Weights of a small audio captioner.
Model: 10.1M parameters, encoder norm layernorm, encoder moe expert_choice, decoder layers 6, decoder norm rmsnorm.
Rows from block 3 of the audio encoder of a small audio captioner, named by matrix and row number. Rows with one number within an expert belong to one neuron, the router's apart. Each number is 500 + 25 x the weight over its row's rms, rounded and kept within 0 to 999. All counts start at 0. Numbers have three digits each.
Before each expert's rows are labels from the 100 clips, of 14976, where the router gives the expert most weight on average: "top examples" is what is common among them. Only what is clearly more common there than usual is listed. The data: synthesized solo parts of chorales (CocoChorales).
# router: router (encoder.blocks.3.mlp.router.weight, 32x128, trained with AdamW), inputs 52-77
# up: expert up (encoder.blocks.3.mlp.up, 32x64x128), inputs 52-77
# down: expert down (encoder.blocks.3.mlp.down, 32x128x64, transposed), outputs 52-77

# expert 2
top examples: note G#3; cello; tuba
router.2:512538515525498480467507532516500486494489468494526507519542512494488527468476
up.0:495485442523497483514486467491517485510475497544481488485456563479520446472471
down.0:534470497513499509474498456496503528500534532497498496482517503497473504507540
up.1:494485465520491512489513485509484548532484493522514506521477556502489494468497
down.1:517494514536509511520473519477513528485518537554485468490518522509467509535468
up.2:468515475484473519514515490507470497534513522501528532523505511485481469483517
down.2:532482513515541557512476519517495524501534528518534515502512502487468530479516
up.3:468484543534525464490488503499468495505534493495510491495498486488460510542492
down.3:485509480532486527488494486517500489493463500448499484493462559465495507500557
up.4:491476460467528485519493477506480510512485462506513502461507514485567481497481
down.4:525517521517495487507477506499510490446487528500496499496499468513452510507504
up.5:510485497544497483477487542510511490506504523502536506508534516503479516520559
down.5:478480495517486497482457513529514537483489468473488486523477497473490478497502
up.6:535491507513496445474520470477486488477482526472468526501444480486497470459512
down.6:486482466493505504481477496469488486454509530498460478517486500491518532493494
up.7:488538483492569476527457462504510495492491488508513485551492515545521473471530
down.7:475471479507498471531499508503525529450493479466495516449477476516475549491522
up.8:537482488530517449512512502485499523495491482545513536473513499497516528487516
down.8:506482501480489503499498467491508479503469472514456502499524453510521496483469

# expert 5
top examples: note C5; oboe
router.5:491501532526490501478545440514471518486467502494487503444523466520500515530476
up.0:466519479534505492484520463477505498465506492507470481426495486485541564513504
down.0:471551523469473484494486495507493472452501487500492517507511495522534496502511
up.1:444499497513507473485519426471476546454481465538537509518492514477468467509547
down.1:522510489480492530482493518502500513474431551485514517538562496525549511487484
up.2:485459490484549523459482515520546506501493529504534496510505506467443479455465
down.2:498547518461529497491521532499477485563534507496524498521537491497530496496541
up.3:483463513486489508564461484470499505520531536483490526518549490505523517489492
down.3:497503476481505559511497535506518461501475478487542518521490527462503485492501
up.4:536565533537548523497514488512534491520545525473512473501495510515479499503481
down.4:502509467522522494467496496511525544537513515475486508471486522542482511506488
up.5:498493501476464457466521519481477538486484500487491532499523504520490478519494
down.5:471487512544479518459480513502496468527505499502461523523512513498464477466500
up.6:510478480461517550470484525476479518515508498516515467486530507507489483504509
down.6:492508515515519492511489480525458521452487472502495505507515508468499547494510
up.7:516468497490495490432463553496524521468525541476513482474483492508515537478506
down.7:502501512492484492509502495505515480473472505448503516488561500464488481497500
up.8:490511505503478498526517481485487494520506521517489508460531492506516533502531
down.8:531479495503487489557479493520480467481525501501492498472522515523520492509481

# expert 20
top examples: note D3; tuba; note A3; cello
router.20:528501473496544519522486512462480475517516437496512505518487526474512501528519
up.0:521503489473500468528517493505499528517479511494498508490529484478468503465498
down.0:512451546533503484525516527472493497504501523510517531506509501493532474515490
up.1:470519513539534536498510531512474471454521544500498506497502533482501483488516
down.1:479484491502511479508507511480461546540497519489461475494542465474481518508493
up.2:498474504513479527533520522515516508491544455540473510511481477516533502500456
down.2:485519454496511531517484484503513529522484517511501494506515510519484522517503
up.3:523493520482501498487474456492532480532491486506473523492494536481501501464494
down.3:491479488511511461515495482455505505527461502487500493494496518481511486476480
up.4:505491503496473468516534519510508532501509532536505519490491543541515455468519
down.4:458553516541574487508528521491485498491502520468528458497497487519497491489490
up.5:502500455494499514497484534509519453538506515509497483473467466506518454502472
down.5:479480513560488525479499503503496491528519511503548497507489512511493499518530
up.6:496482485512465500490510519484505486492479480470471510506549500509496496527497
down.6:506431473497469477522513494539502482498509500482527512471478461531483500520502
up.7:468533541524501563512459505487547493487501511495489520493468466511541480536501
down.7:484503507488494521554499553476523493499456523526490521459500514537519529510461
up.8:483527488533444525492486469537521509509527465512479483481500499518486525503543
down.8:484499474504474506519527523482460532480486521538490498517500490449499462475506

# expert 25
top examples: note E3; cello; bassoon; note F#3
router.25:527527502482476475512505503530508495517477484550483464493521490545455494456476
up.0:491528528455511474531513492519443481505521504487501472517509469514467484512484
down.0:499515502502479552469498505491492502478480439499480545485497515528499507532490
up.1:485526496496515529497496516503515449484462447526545492480519480469566473489509
down.1:523542540472485469518503498518481522502495513436495486499509505462478478454534
up.2:506479484469460469479526480484532514508492531476524466535529508492471517495486
down.2:526539506561495546532476455491491483508477481519504517486474470500506500534492
up.3:498527460519457501500477511495523466540524506482485482503476455495543519543493
down.3:492527470514508528507505498511517561531463569539480512487489521525484485526482
up.4:493510481526495519498508476536507493524494545520472493506496467524482524467491
down.4:541489518495506485471508501492527483515411527504490481553487540476462490522503
up.5:512487486499501508481509478507524537504496534521552468469535511518503524534494
down.5:508505522482507471497478459517480469495461466516501503476447528495523474513496
up.6:508463510479497510506510467465529473486507510503461524505463516503474522525527
down.6:455550495521457536484511541491457514514488444507518475529472475523538536534474
up.7:500469494495468476477481478525521493460452487523498518512488448499503532517445
down.7:544475527506491465502476531475449479508513505540532505507499499491531480510530
up.8:481449500504523502475490504501520572440520491473457508519492491516537446508501
down.8:475520482523503497487474518486495507464549526474469473481515498482464511508499