Weights of a small audio captioner.
Data: trained on synthesized solo parts of chorales (CocoChorales), 39062 training examples, 18.4 epochs.
Rows from block 4 of the audio encoder, named by matrix and row number. Each number is 500 + 25 x the weight over its row's rms, rounded and kept within 0 to 999. All counts start at 0. Numbers have three digits each. After the name is the row's rms in percent of the matrix's.
# f: cross-patch linear (encoder.blocks.4.mixer.f.weight, 128x128), inputs 0-63
f.0 092:402493477486490481493517493492494452511479486505504483530501496463499518509460491502517530500478474493486543480509474499529554519509512500527472538548500459496506524516523496501504517502524502
f.1 101:503364532497545482494520500521458517502549491484488501513486486504488491487505531441507495514502499463524508551500506485517490481490468495492513477495484481530487490518501495508507512511461481
f.2 105:525501330487591502496513524516473495511505511469486538536492503511515512525484485477495499505499492482531568497487508484505488530492512516459497532459497468503485475518488448492522500484471488
f.3 092:485476486412503495464522491502483478534535486484503502499519486494502485543534484508511486482558502474501493533491483499495482496490500524513514502501540543503495503495495535503545545496533534
f.4 096:516528492494441508467516517517535495521513514519501522527491508475483497523521483506520535502517524511558509548525523483495525501492515492538489489510511487506500460483526523474516495496483532
f.5 111:486499508469511347475489492505558530526518513505471504515508490482500493462513506499519476531510481451503495502512483497475560508540584503497496540480501489525491487513503503515506500469460497
f.6 101:484497488512518474336489524540520530486484533518498507478526527479456515500526528493531509515501490513511493487513500492551544487512531472485476514483507474503472519465483499501502505551517505
f.7 101:555488500508546508470413534501485526520492567560537480528516504538548510522523505515488519510500505480530478486498502486482497496514488485483499496532536505492496458488520451476493483513508490
f.8 102:491500462495490503488499355495514507502515516547535526506505521499470495517500493533509483535502518465488498513464538514505507459475517474488543581515541480496520508519503525506529484507517497
f.9 103:498521515505493535558512519347515484518483465489506488506526476487487480491507443484501511504545473480509500485490541519573534489498480530496494507490513488493474497514489489526512485496515485
f.10 109:517495536516507503472485515500374485477458487523503513469505471515490512466487561510483509539492545497527489528505488501504493497513509511514480470480483488491508508438524504509483466536491483
f.11 104:506512541477545507500528510513490428482498529538519516522510513492522521490527523452505468542531494504520488475513486490489488505498488482507492498491498499500480483495472503488496522506501503
f.12 090:509532546525521513507462478487472452379436504459492517497495476530503494485492487544495501503499514489590540508483497502483535482504492483499471538464496526497504512492477485490495507471471509
f.13 088:496498480525495528489519504531510525495348539495493476504481490521524497499469517503500500540465532537504520509538466503520541504487475507532498513478493505479516503499553537516520540503489520
f.14 118:538548529517499521524511553528516491512492379533493514522546506548529497512473468441499469451491495474479494496495501459485485478519500441497488429488514489511490480488500532507498532497473494
f.15 101:487523510490526470477511501509477506487510496377540532461519481484507521486494487533472480498519516472498497523489481508509530487492510512505533563512511457474544488437528519529487495496505477
f.16 102:494524528463489493483490512504510498539494531504395497483504499479453479504528514488454475513490497520543491464520483530486500489517512490518510521514489497510501518486484497487495519520456483
f.17 111:467529488525509527488473491481494485497511511483490336495505487525490533520498463535510497493505465489466490509516468498504483495508480491497510517531504501490466490565494498511551493489493500
f.18 089:505516539514568473528510461509498524504506508470476476354493475496512503477510512516537475508488528490500549556510540505511516494504497486480495494492541469504494480482495500499512515505504485
f.19 109:519511514497489524519487454535493497471481477505519449491348497511525513504482477476522514485498502496485490486476489496520497504518509482465506545473536505586553496505486477511482488477511510
f.20 096:511554485485484460491506493539491507495522518500428496520477365493496483503490530505523522497450495498468490472528483498504489467505487521516545494506459480488509506439549497501483532524485495
f.21 092:535447533533514519518506542511500538482502569511547500510518475465527506506471513514492477450476507442510492497511524502511489497494506500474527471494520480500458493517515515483515503574479524
f.22 110:506482523487515560507517502484536489516524496519514494504507461465359468497480513479518474502494486477473502500464487495467460493531566501499521447483509469495489523491504492476493528495485426
f.23 102:481471487515466503493494502495487493516499503484509491476484475505500402513488473520491496492471442535485492505504495523517511493485491524535499489495527491510524482634513509512543523522527518
f.24 097:516571511497512501492527507488518447493501504508451501504513494466522508399520504517552490485517503498520490477522518482453476528536519505506509491522474491487504512483488543499533499523523499
f.25 104:521506518496513465534511504497522491496561463500514509491503485525504504541454522472507543464529496516487493531489469520478511512494491481493514460486537489534531515461483512465534511506485516
f.26 093:499481454498490485502514519517540491496541522505504491521531478513521503492501439487488516503488454502519465505491500471479475516485537516447457506490456496497474514506458501481501499516511500
f.27 094:497546490516498527489505545544487525537494487502496527501522481462525474492511506359527469492505512511482489518509488459493521533544567505504479456516511513501499487500494518489490500501539492
f.28 093:509530472492513524520512499556512499475530533479501495492482491537499506504496495507379505494479522489515507521470508504534565468479482511478541484508499493486515454479477491501503560472552507
f.29 080:500490491478516512555499471518523517501520464465519509479472511480516482504476519476466410464509517541464485530492493478536492515506483504489516509523513509473508515471512513467519495536516542
f.30 137:504497482508494491490493493499485487482502501515507471478501508510490494511515480535506510327491516469466490502505499483513487532512505519517481492478510507489492464525541507499495481506483532
f.31 090:517471506472504475534522504569517473503517504550472473486479466498479521469497471524480487503444513503504490536523519521544506470470475528494505474465515497507534494469504486515483485567508487
f.32 100:465496477514451497464487478548539515492496528507485475481520514490465464464524469519500465478498360501517473524481453521512581522518494492465511515532525438488509490505517504521489492475490497
f.33 105:503479507528510473500489492491482513498468516527523525530545504489512448501524535512503466567504510366481494522514520509522512484453506503501455461516504523502493507468492538505525515499538507
f.34 095:458505516508531488513488518496535491503503510497515510492505517530511482516494476492482463513507490503356544535507517526535523507501510516473466520503499504500511462494493497483456468479455482
f.35 093:484463504487546556507500497483515492486497487453499473524530514506494470509530454496477477492523499509536370501494500550491458522472494476519513518518502510496541521493502515492485485498496547
f.36 117:465453586496524505509462488491492499522477503509492505512499519492515487498477476502505507472486441506519544329482498467529493498492500523516512510532486477491508509480466506514505490510519508
f.37 085:514509503517488496497540506502541523495474493492469522483544517481500478528486537530497548514469517540473516521400483510491493517515507479520476504514496501540524473441488502486511502526546516
f.38 094:488470513453517507552568478510498487463481525476481490512467527505496523500494516498516465480498492487501488500488368530514474503550491479481510521508496508501508503507507480499537528497511494
f.39 095:501537545509513510516483493518515498506491532458507552497485476489503515481482489505500478539509504496534509498485482389535501468491518496523515498495492521480499509465465481511481539495459488
f.40 103:483537482514522503484512480576539498506528525505496516507476494469500505497487506502514499481537501493535502494510490475368571454489542488511488491503475472542507472541495471506524475490471501
f.41 107:465491499501505487474457482542549514531494530491500521510527503532471507496478499526516470500505514497505474478478517519511377523535562502463491518485482502504484479545496493549476497482483513
f.42 095:491511515500501476487484539479492474534478476480510472497473511500493452495548484467506490488509519500497525511482481459490499379525490500517496455495470537466563517496513506520490510493505514
f.43 117:494488532465502512552518533477482491548509527475495482482473518493506519489509501485447479504515507470492506472547585479538499486365495510492511499494487529519517504502502502505538501505476526
f.44 093:483469481496516554482487495541493492567546535490487510519506480503503525491465512486489524497513494482503524478492494481525509507535340505539510527485468483505512511526496518476511509472492479
f.45 095:536506471515480483555487494499501500526512487491527519514462483474515494498504482475525497514523527518490491507501529511537457527497498433562512505542486529495510516480520512502479504525501501
f.46 110:522529512514476490532532531496524487471477520527482549478482485509495591511511509510512513522501497514517481485500495483506478479531482485357485498488516479488526515558487482497496465490511505
f.47 095:486512508476488510511511496487513484519545516556541524508476487522476522492510517500488524480471488504504507445492503493514512479535492541485368537512486484528507472515485486521523532449494512
f.48 092:516488483485478494495498513493490488507506500558574514497519467520465464503471478524519520492484479534538498526479532511490479527488494501512553366494548503510466479561511447487496471489473511
f.49 099:489498449475461489468544517510493497469495529476467480498462511501497477502517487479515526513538526509486487547538505470511474490514480548527543476412510500506525501492503523530480493516520502
f.50 080:465532459512492468504498482479521522530478522513518533483497503518557528486477506524469519532510521493487543503537504498509536518550522522520511513472460505514488528478474536529498536522509516
f.51 093:502559509510505493523501510508527481492488527505491527516515512512478507488508467504482471484482495490585492496505517557492500479514531480507503488456491354476511496501499498495471552523506524
f.52 108:483489487495507525483522487520513493503502493485522514518579480517506514512502482468483487508514499485519468495528499504475506471483521503461523532508580513346494474518502507496496479502498525
f.53 091:448489482466518494507503495502473513506482517503477509478526523546540509475516488498517512524487506487535497479512487504512519483495519513489484500505503458550391487527495469487502507498478518
f.54 089:488523495494452510497512519496488489513530467488470505492529496551525522490510485475505499513482544548539509509470506512477476505474507523500486496510499517510487408488502521457507519496468479
f.55 121:489506480503480473470484490505509511495518503492506519506519490536514538517519505486484488487500475493491504504512496476489505513502510516488490520499458468484524579334542523512515470486477467
f.56 110:503472502479502492499509511492537488510474514502507480515510493533509537541486498517519523466494464484477472513480487512512495481500528497490505513494507494530513492566378490502511469506512526
f.57 080:531480498525492502478501495495553501522483486506486534517495510512507490528543465489498533497470514501492514521509508536509480491554548478496476528479536499503486517491514362486521483516507522
f.58 105:520469480517453470510492497555512514480499477493491471458498500515480500502502474522524524504513489507516457496500499509558527470463478498502484481501518535507527485489496528351505512482521529
f.59 106:469496487499494518488495502526486496482492501519493514505525494498467480560471485497525512499498503471490475504532497529522492501520506500497536485489503489504497467539533536474344485473496473
f.60 107:493478506503503497504525495507472495516505484492518517481462495483496456481492497478476523515470503508512533499485517451477514478514513517530527472497498500514517506510496521520502368489540507
f.61 089:503472453512484466519518523485539480489509535483490522522500487525505506523489532518516497500523491472496503459523516476495515507534472502491473501489509495486541506510478524503537543417510511
f.62 102:511518516509474497518524517541488516485514545470496519495488496506518511486514508493519462537501491493524493520471539546514474519495481498497483545472484480515496502515474506510540496541328483
f.63 099:515477471531514513501536508511483519481469457539513450513528480483486505519487491505471495542486457491527512521502468523519511520463465495481504488515504533529509529514518499483499525486529416
f.64 113:505521535513507541524501502500512529503500493526511547473501529486465527487530479518462466506502481492516506509490491454468510496515470498510500464491511493480458499485444458507517495498482486
f.65 090:553500448525531477490507512486482482485490496498472486480513489497506482481498500484476490445522513494508516525523518510504537484499503483525564487511551500519490476552498487495521475512541522
f.66 109:522497465511491542490491481484502477487476498495478527484516520501520460458470516495521478492467461517508502523485515504538491469499473484509490528538590497496495503513519517485505486464527475
f.67 093:496479512469512537508476492497531541509483508513505466491485471479493474526500519503482526460540493490482518498525535529512527534519509557513519481520486514490495493497482485514520458511479511
f.68 109:519532511509508502495524492491493528503501480488497502506501508469506462534521534443510478552514557476498506490510519560488508489496499484493475493529489524510476504521536482471511515483480486
f.69 090:523508469524463524527493508533503473526457488512507492484490477538469486469487493461456562491493503512486541516554530527541514549534474471496502510500545521530484517541523522519542531495472515
f.70 102:505512492502486494510509458498478505478481498514498483528497509482517498470484527494499528517506492487515499523482459504515540507556511506488473511537530510487519511549524523495493504526480553
f.71 081:508487505540515494467517553498562546511453524495489540524498495520513485459509510503523507516477519524490489516512447498481529563468543482505505505511521486516503491491522511508487480512552528
f.72 098:498506476520540481530532532479547490522509511498481505533490510502511547493500490539527495503482473489526483530508512478499520510495497478524488525464543537449465475553494536504546515504484521
f.73 085:532494509528505502535492538471564464509488516520502462480504528504468504477534511501495536474502516511564530464500498503460488520528511482497493486528512444528507494498472514523543517525547516
f.74 092:506494518477499443520504484464522523541486498515491492481484514510496518486499495492449532511509492514467473475497549475501504491517520510496514525539530502509525522499484514506503477523460530
f.75 103:510523483482471491509505559484483501506500509532501503488480486477477486471500476531516552501521448510511513516527455522490501528510505507501504515509498506515518515523524525508510481486505499
f.76 111:539496499520510465491491494523521533497463499543497491498503526507495516491513513484521497521494507526488490479533484512525491481506454501526513468534478502500501519448511491509488520519520488
f.77 116:474514492520501511476453504517517506495507478508483523501523482511506483518496517480499507585490515551513508489504535492517530465457481488530508489493499485520506531505525513490463489495511513
f.78 103:496501508483503501519477495504503500476516476468487501499479509511536484473477516491508556492508511515530521492504500495494484532538538509498508543512549512483525505508504514494522490526522505
f.79 091:501519494511463468555484507515489516515450465518490517514515478492481552520533589496463482513495477492477472526469503544501504495473487511494478527462531523475513517476464537503499482524482500
f.80 092:485502517478537467498486461500482512481517521513516514513497549514496498499501480513489535483512527492534485551497473506507503500518519529505501505491521489507530512521524517522507484497489492
f.81 100:483513504521518470504526491484509509528510522531488446539498516535482522483515504551485540510520524455522501511513503505500497493510507507500502499512491520487539505490535516488464515530475487
f.82 091:515495519528488484533491480508498492516499538546548474481525525516509516528526470490530487466492489448520483495489512463527486484522486477484508500542496490543488444514510485528511513485504490
f.83 127:534494481534487519471483523485483479444492526471537471519447508480500476473472475485495479484463519513523500524485516488501522525514506481551504511513512516532531499500526530538521523528540521
f.84 104:508521447479475533479518501531525476494500501509499525471474515508490498534525455508500506530508509519488535512493472550489523531568500479524532523513521519481510514477530477473492459486491470
f.85 091:507492505491485515475493501488506509486516484515496487501507506480506537490502524477461498508470499450480501523508511513485537475487469497475543496489501494553513492530471511486531503516564501
f.86 091:515510475479527547526543523506489519543480532500516531511523521519515470516453518510507525490487515505461523475522473487468487542487497525476528500458505504470442471513514529498535544501428527
f.87 096:521490489523471498471528458478498497536478468511483486523512520507512511500487470524474546480473532472525512501500511506505520487524514540505531506516500529502531549525559514554481487509505516
f.88 086:514498509523447470503492476482519465464510511506529504486529538489513453469463510505485530489462483512494498478546499468501513508499526518496524477523504460488464491544528459503476475516549532
f.89 112:521510531503503522477504483491506512492496544506488512503518493462484504521533511539521490517513492476488485491486538469485571520539541463531525447502514514487533471493512513539513528514488502
f.90 104:484531479478511508481529475500537484527498490509496540491478527508516498532521491498541510524505521520540533482484537475516483498526509496516503499529516466517512484450477464500522526488560526
f.91 110:531475509514477479499505522461521512513472495523531467536489492483495522489501527480476472513479494538551503467498466546462490508494482511482520468488518509513498500500501493473518521501477504
f.92 097:543506521506499514490502476519515486505484547496519501488511531478510490484498497502507488472518484480487493534490475491500464505508498482502508479506478468506490478498473495520512535513472471
f.93 088:526500494526501474491490490531471481552519503520507486493469503508514507504503514501571497487505503523519492505509530535509474488461537505501487549481501511489542495516526514514519516458494472
f.94 108:471495444496487514476513500494513518545462551499503516482524523493475525478504514516522501474500457519489504478537506532492505496477507524476502495504511509514511541493539470467499555482478489
f.95 101:500521493524494506523520506499501471507489499491516526486512525497494525497473499501489507534506506455443468512519500473492503524509523484516500512523470516528541499513473516489543534469508500
f.96 128:493528488482490503500520513492508486507477486504481537489492497532522505511482456488503512510536503494457497549529505471493489510495478515471506518499484496510499501511433480504503508493511497
f.97 087:498516519539501489501520511475522485519466529502495539476534513493536501522497577478486514539482484520494560480506520493500486513532507469523484466506520551500474471470458498475495501504459523
f.98 087:511489499479489515502507502482538508508503483475516516500539512485499508544532533551486525505516490492478521525495486501481489487497563501504459501495488529505494542479466510483501485513461471
f.99 095:455501500462517536504482538467532489521577489538507491480513510538486490502532477497522495501518508467515482526499491506493478487488493562544583506482491477512471496519507530503495483511479525
f.100 102:478503489486502457509489514483511504519576532497492515520491497486495507504520503475531500456522498507507490457467495500533537464514522496537514487501538503526529503469502490475509491544500493
f.101 099:467481494520521474483504503486494493523495500497494490477497507558521555535481512517529515502494495535475543485493534473515507502474512477506502508515527501452513527545507518481477494537484551
f.102 090:535512515522497491491492507477537527495470531482502458490504543480496508505529528479465530516501494501503487468511516516482512510487510476468465534496492497503491495482475503499481520495525489
f.103 092:533529497492510460505497537476518504465547526535527529470503512516495528540544528481492518515511534511502522494496489489525482537493476491516531468461454485572539487460452544501524525456449527
f.104 093:480488520512481520484519496520523515512502497485518519520504471522499476502497518494492505460496496458490523495502472501495517484497522461500497486506503505492480488498474472501505481486477524
f.105 104:513483492501502492504495476445498479558541491479467466526504477502496490479527497496490512525469472518516484530517480505486470433500562546511509483537500476487505516473497491506484510504519486
f.106 102:536496508523511488476548510512495487500526508500474490485497481480489526503465484515457485536455522489485523504518514520528481520476482507487491510507510499496489513516556536527505500511481576
f.107 089:447533531516492464532530493491482505487487514486503471491448472524496488493483548520506482515538494519496479463522458460506479490520503466506497507554523482484510460509514484511532522495481517
f.108 096:485478475478476468504538518528516507488500520512474478498487538495512496502527540505468519538529503510465489465528548511496484531524515506505505475498485458524494530477493495493520498506488482
f.109 096:445521534497561487493497468453498515509475531476498510495513490491500487508520487549529479514522485487534536483548570532525501509519527496503531530493483481497481471495503511480483509495459503
f.110 096:479519512499496472534461489507497501546504492474489538500497505552504509483485496477511521492513514470514467483490484501511531481509494540486512533488493495496513518508464520511522505513441478
f.111 101:489503478492526478487504466499494493487498500439505513559574496476510500526494530516495507487478512524482525544538490487515542497501520496528503466465465520584493495485499486544478494526499515
f.112 098:491485490503527519485476480482481508511515491495504486499526527527498566536521436520531498447518480473514500523518515523499489512510488494498490520489509460523531514582485505473524509504495450
f.113 095:479455532466499459489497537447525482482466509499499485515518502494514499488506468508536516476489471485504527523511487485473471524490474467506513529497468489506513520515491542464511505510502506
f.114 084:516467490480513491517504500523487478505521501508509482484461511503520466518528508480508508542511518526487556527495513496457512571511537483479494546491540530508454525439518514533496495494525498
f.115 108:477468507508495461519490516509527494514510546494484498487521534512460508469483479503482554477503486498476521485553504475473516494492488503470500462500538503468504482464521540494490568554504510
f.116 099:506511493522485524508499473474472494544561501532495494485487490495481516520496525477510495490519523531503487482503508509496491482531562521485482503472482525484534508461528475487463533497491464
f.117 095:541507534485492511501479527488476547540487570489487506504467491575494510536526521546509511544515513538497501483534493526526492505503476535523527524521505518541481498548481496507492472534464527
f.118 098:515522463515437497484511530487508506489490533523508497522510484501477499485489502534545519521495528509522494529524514522517491485475496500521525503507510540513546497488534524523528498505477496
f.119 109:481536487512502504503478536493483554570519521520529531538505514494535529549542553534491540536540513500487471502494493531505497493468463507507467461474489504479489506489472531529507491494427487
f.120 090:470491482520467496490475488469515500515485478531507523484488471533503511501482497457509513533506518528507483496505510513460451466492478510511530514506526509471490477522523490525440500526518509
f.121 092:489488516510521454544509504528509513512496512505471519490487480488484519521530493535486506514505495480541504513451465480512479485494502493556476480513510484452464498545466525504527496500531483
f.122 094:495503531488514524491515477539491500485482507527520495505501453501507511494528537497514482497518488485534468510536550507479478527459484477494483522509518531476513520464466512515518496520505510
f.123 116:532513520483505505531531485491495494477513492511495475497483512500501489555500536486512485517501515508512509472509490476510518512500494497494508486510508465490460503487603540493445496493495466
f.124 103:476532506495537503506491465490491493486516508482517544473520507496491483516479510438474487515515494492522470502502491502497520475504500459513526514511491537485497491510519501519539507488523500
f.125 107:529504510498493488493513485505485473506480513493530503531514468521514503513500514504500493471506499502485496487489519504510516457468485455447488566525613521480512487477506488495488468473487497
f.126 111:517498486500500531518507533532489491525501479497489534495521508471494521512539501513459482522505488504471465520492495505511521539415492543473478486469469516501486515499487496475492431464476458
f.127 112:497534515492488519501498461500503489497516488517515501468503518512479522447545498535496508526468499518511501512534497522506469526508497478509517479488530484491483500534408507498509518510490502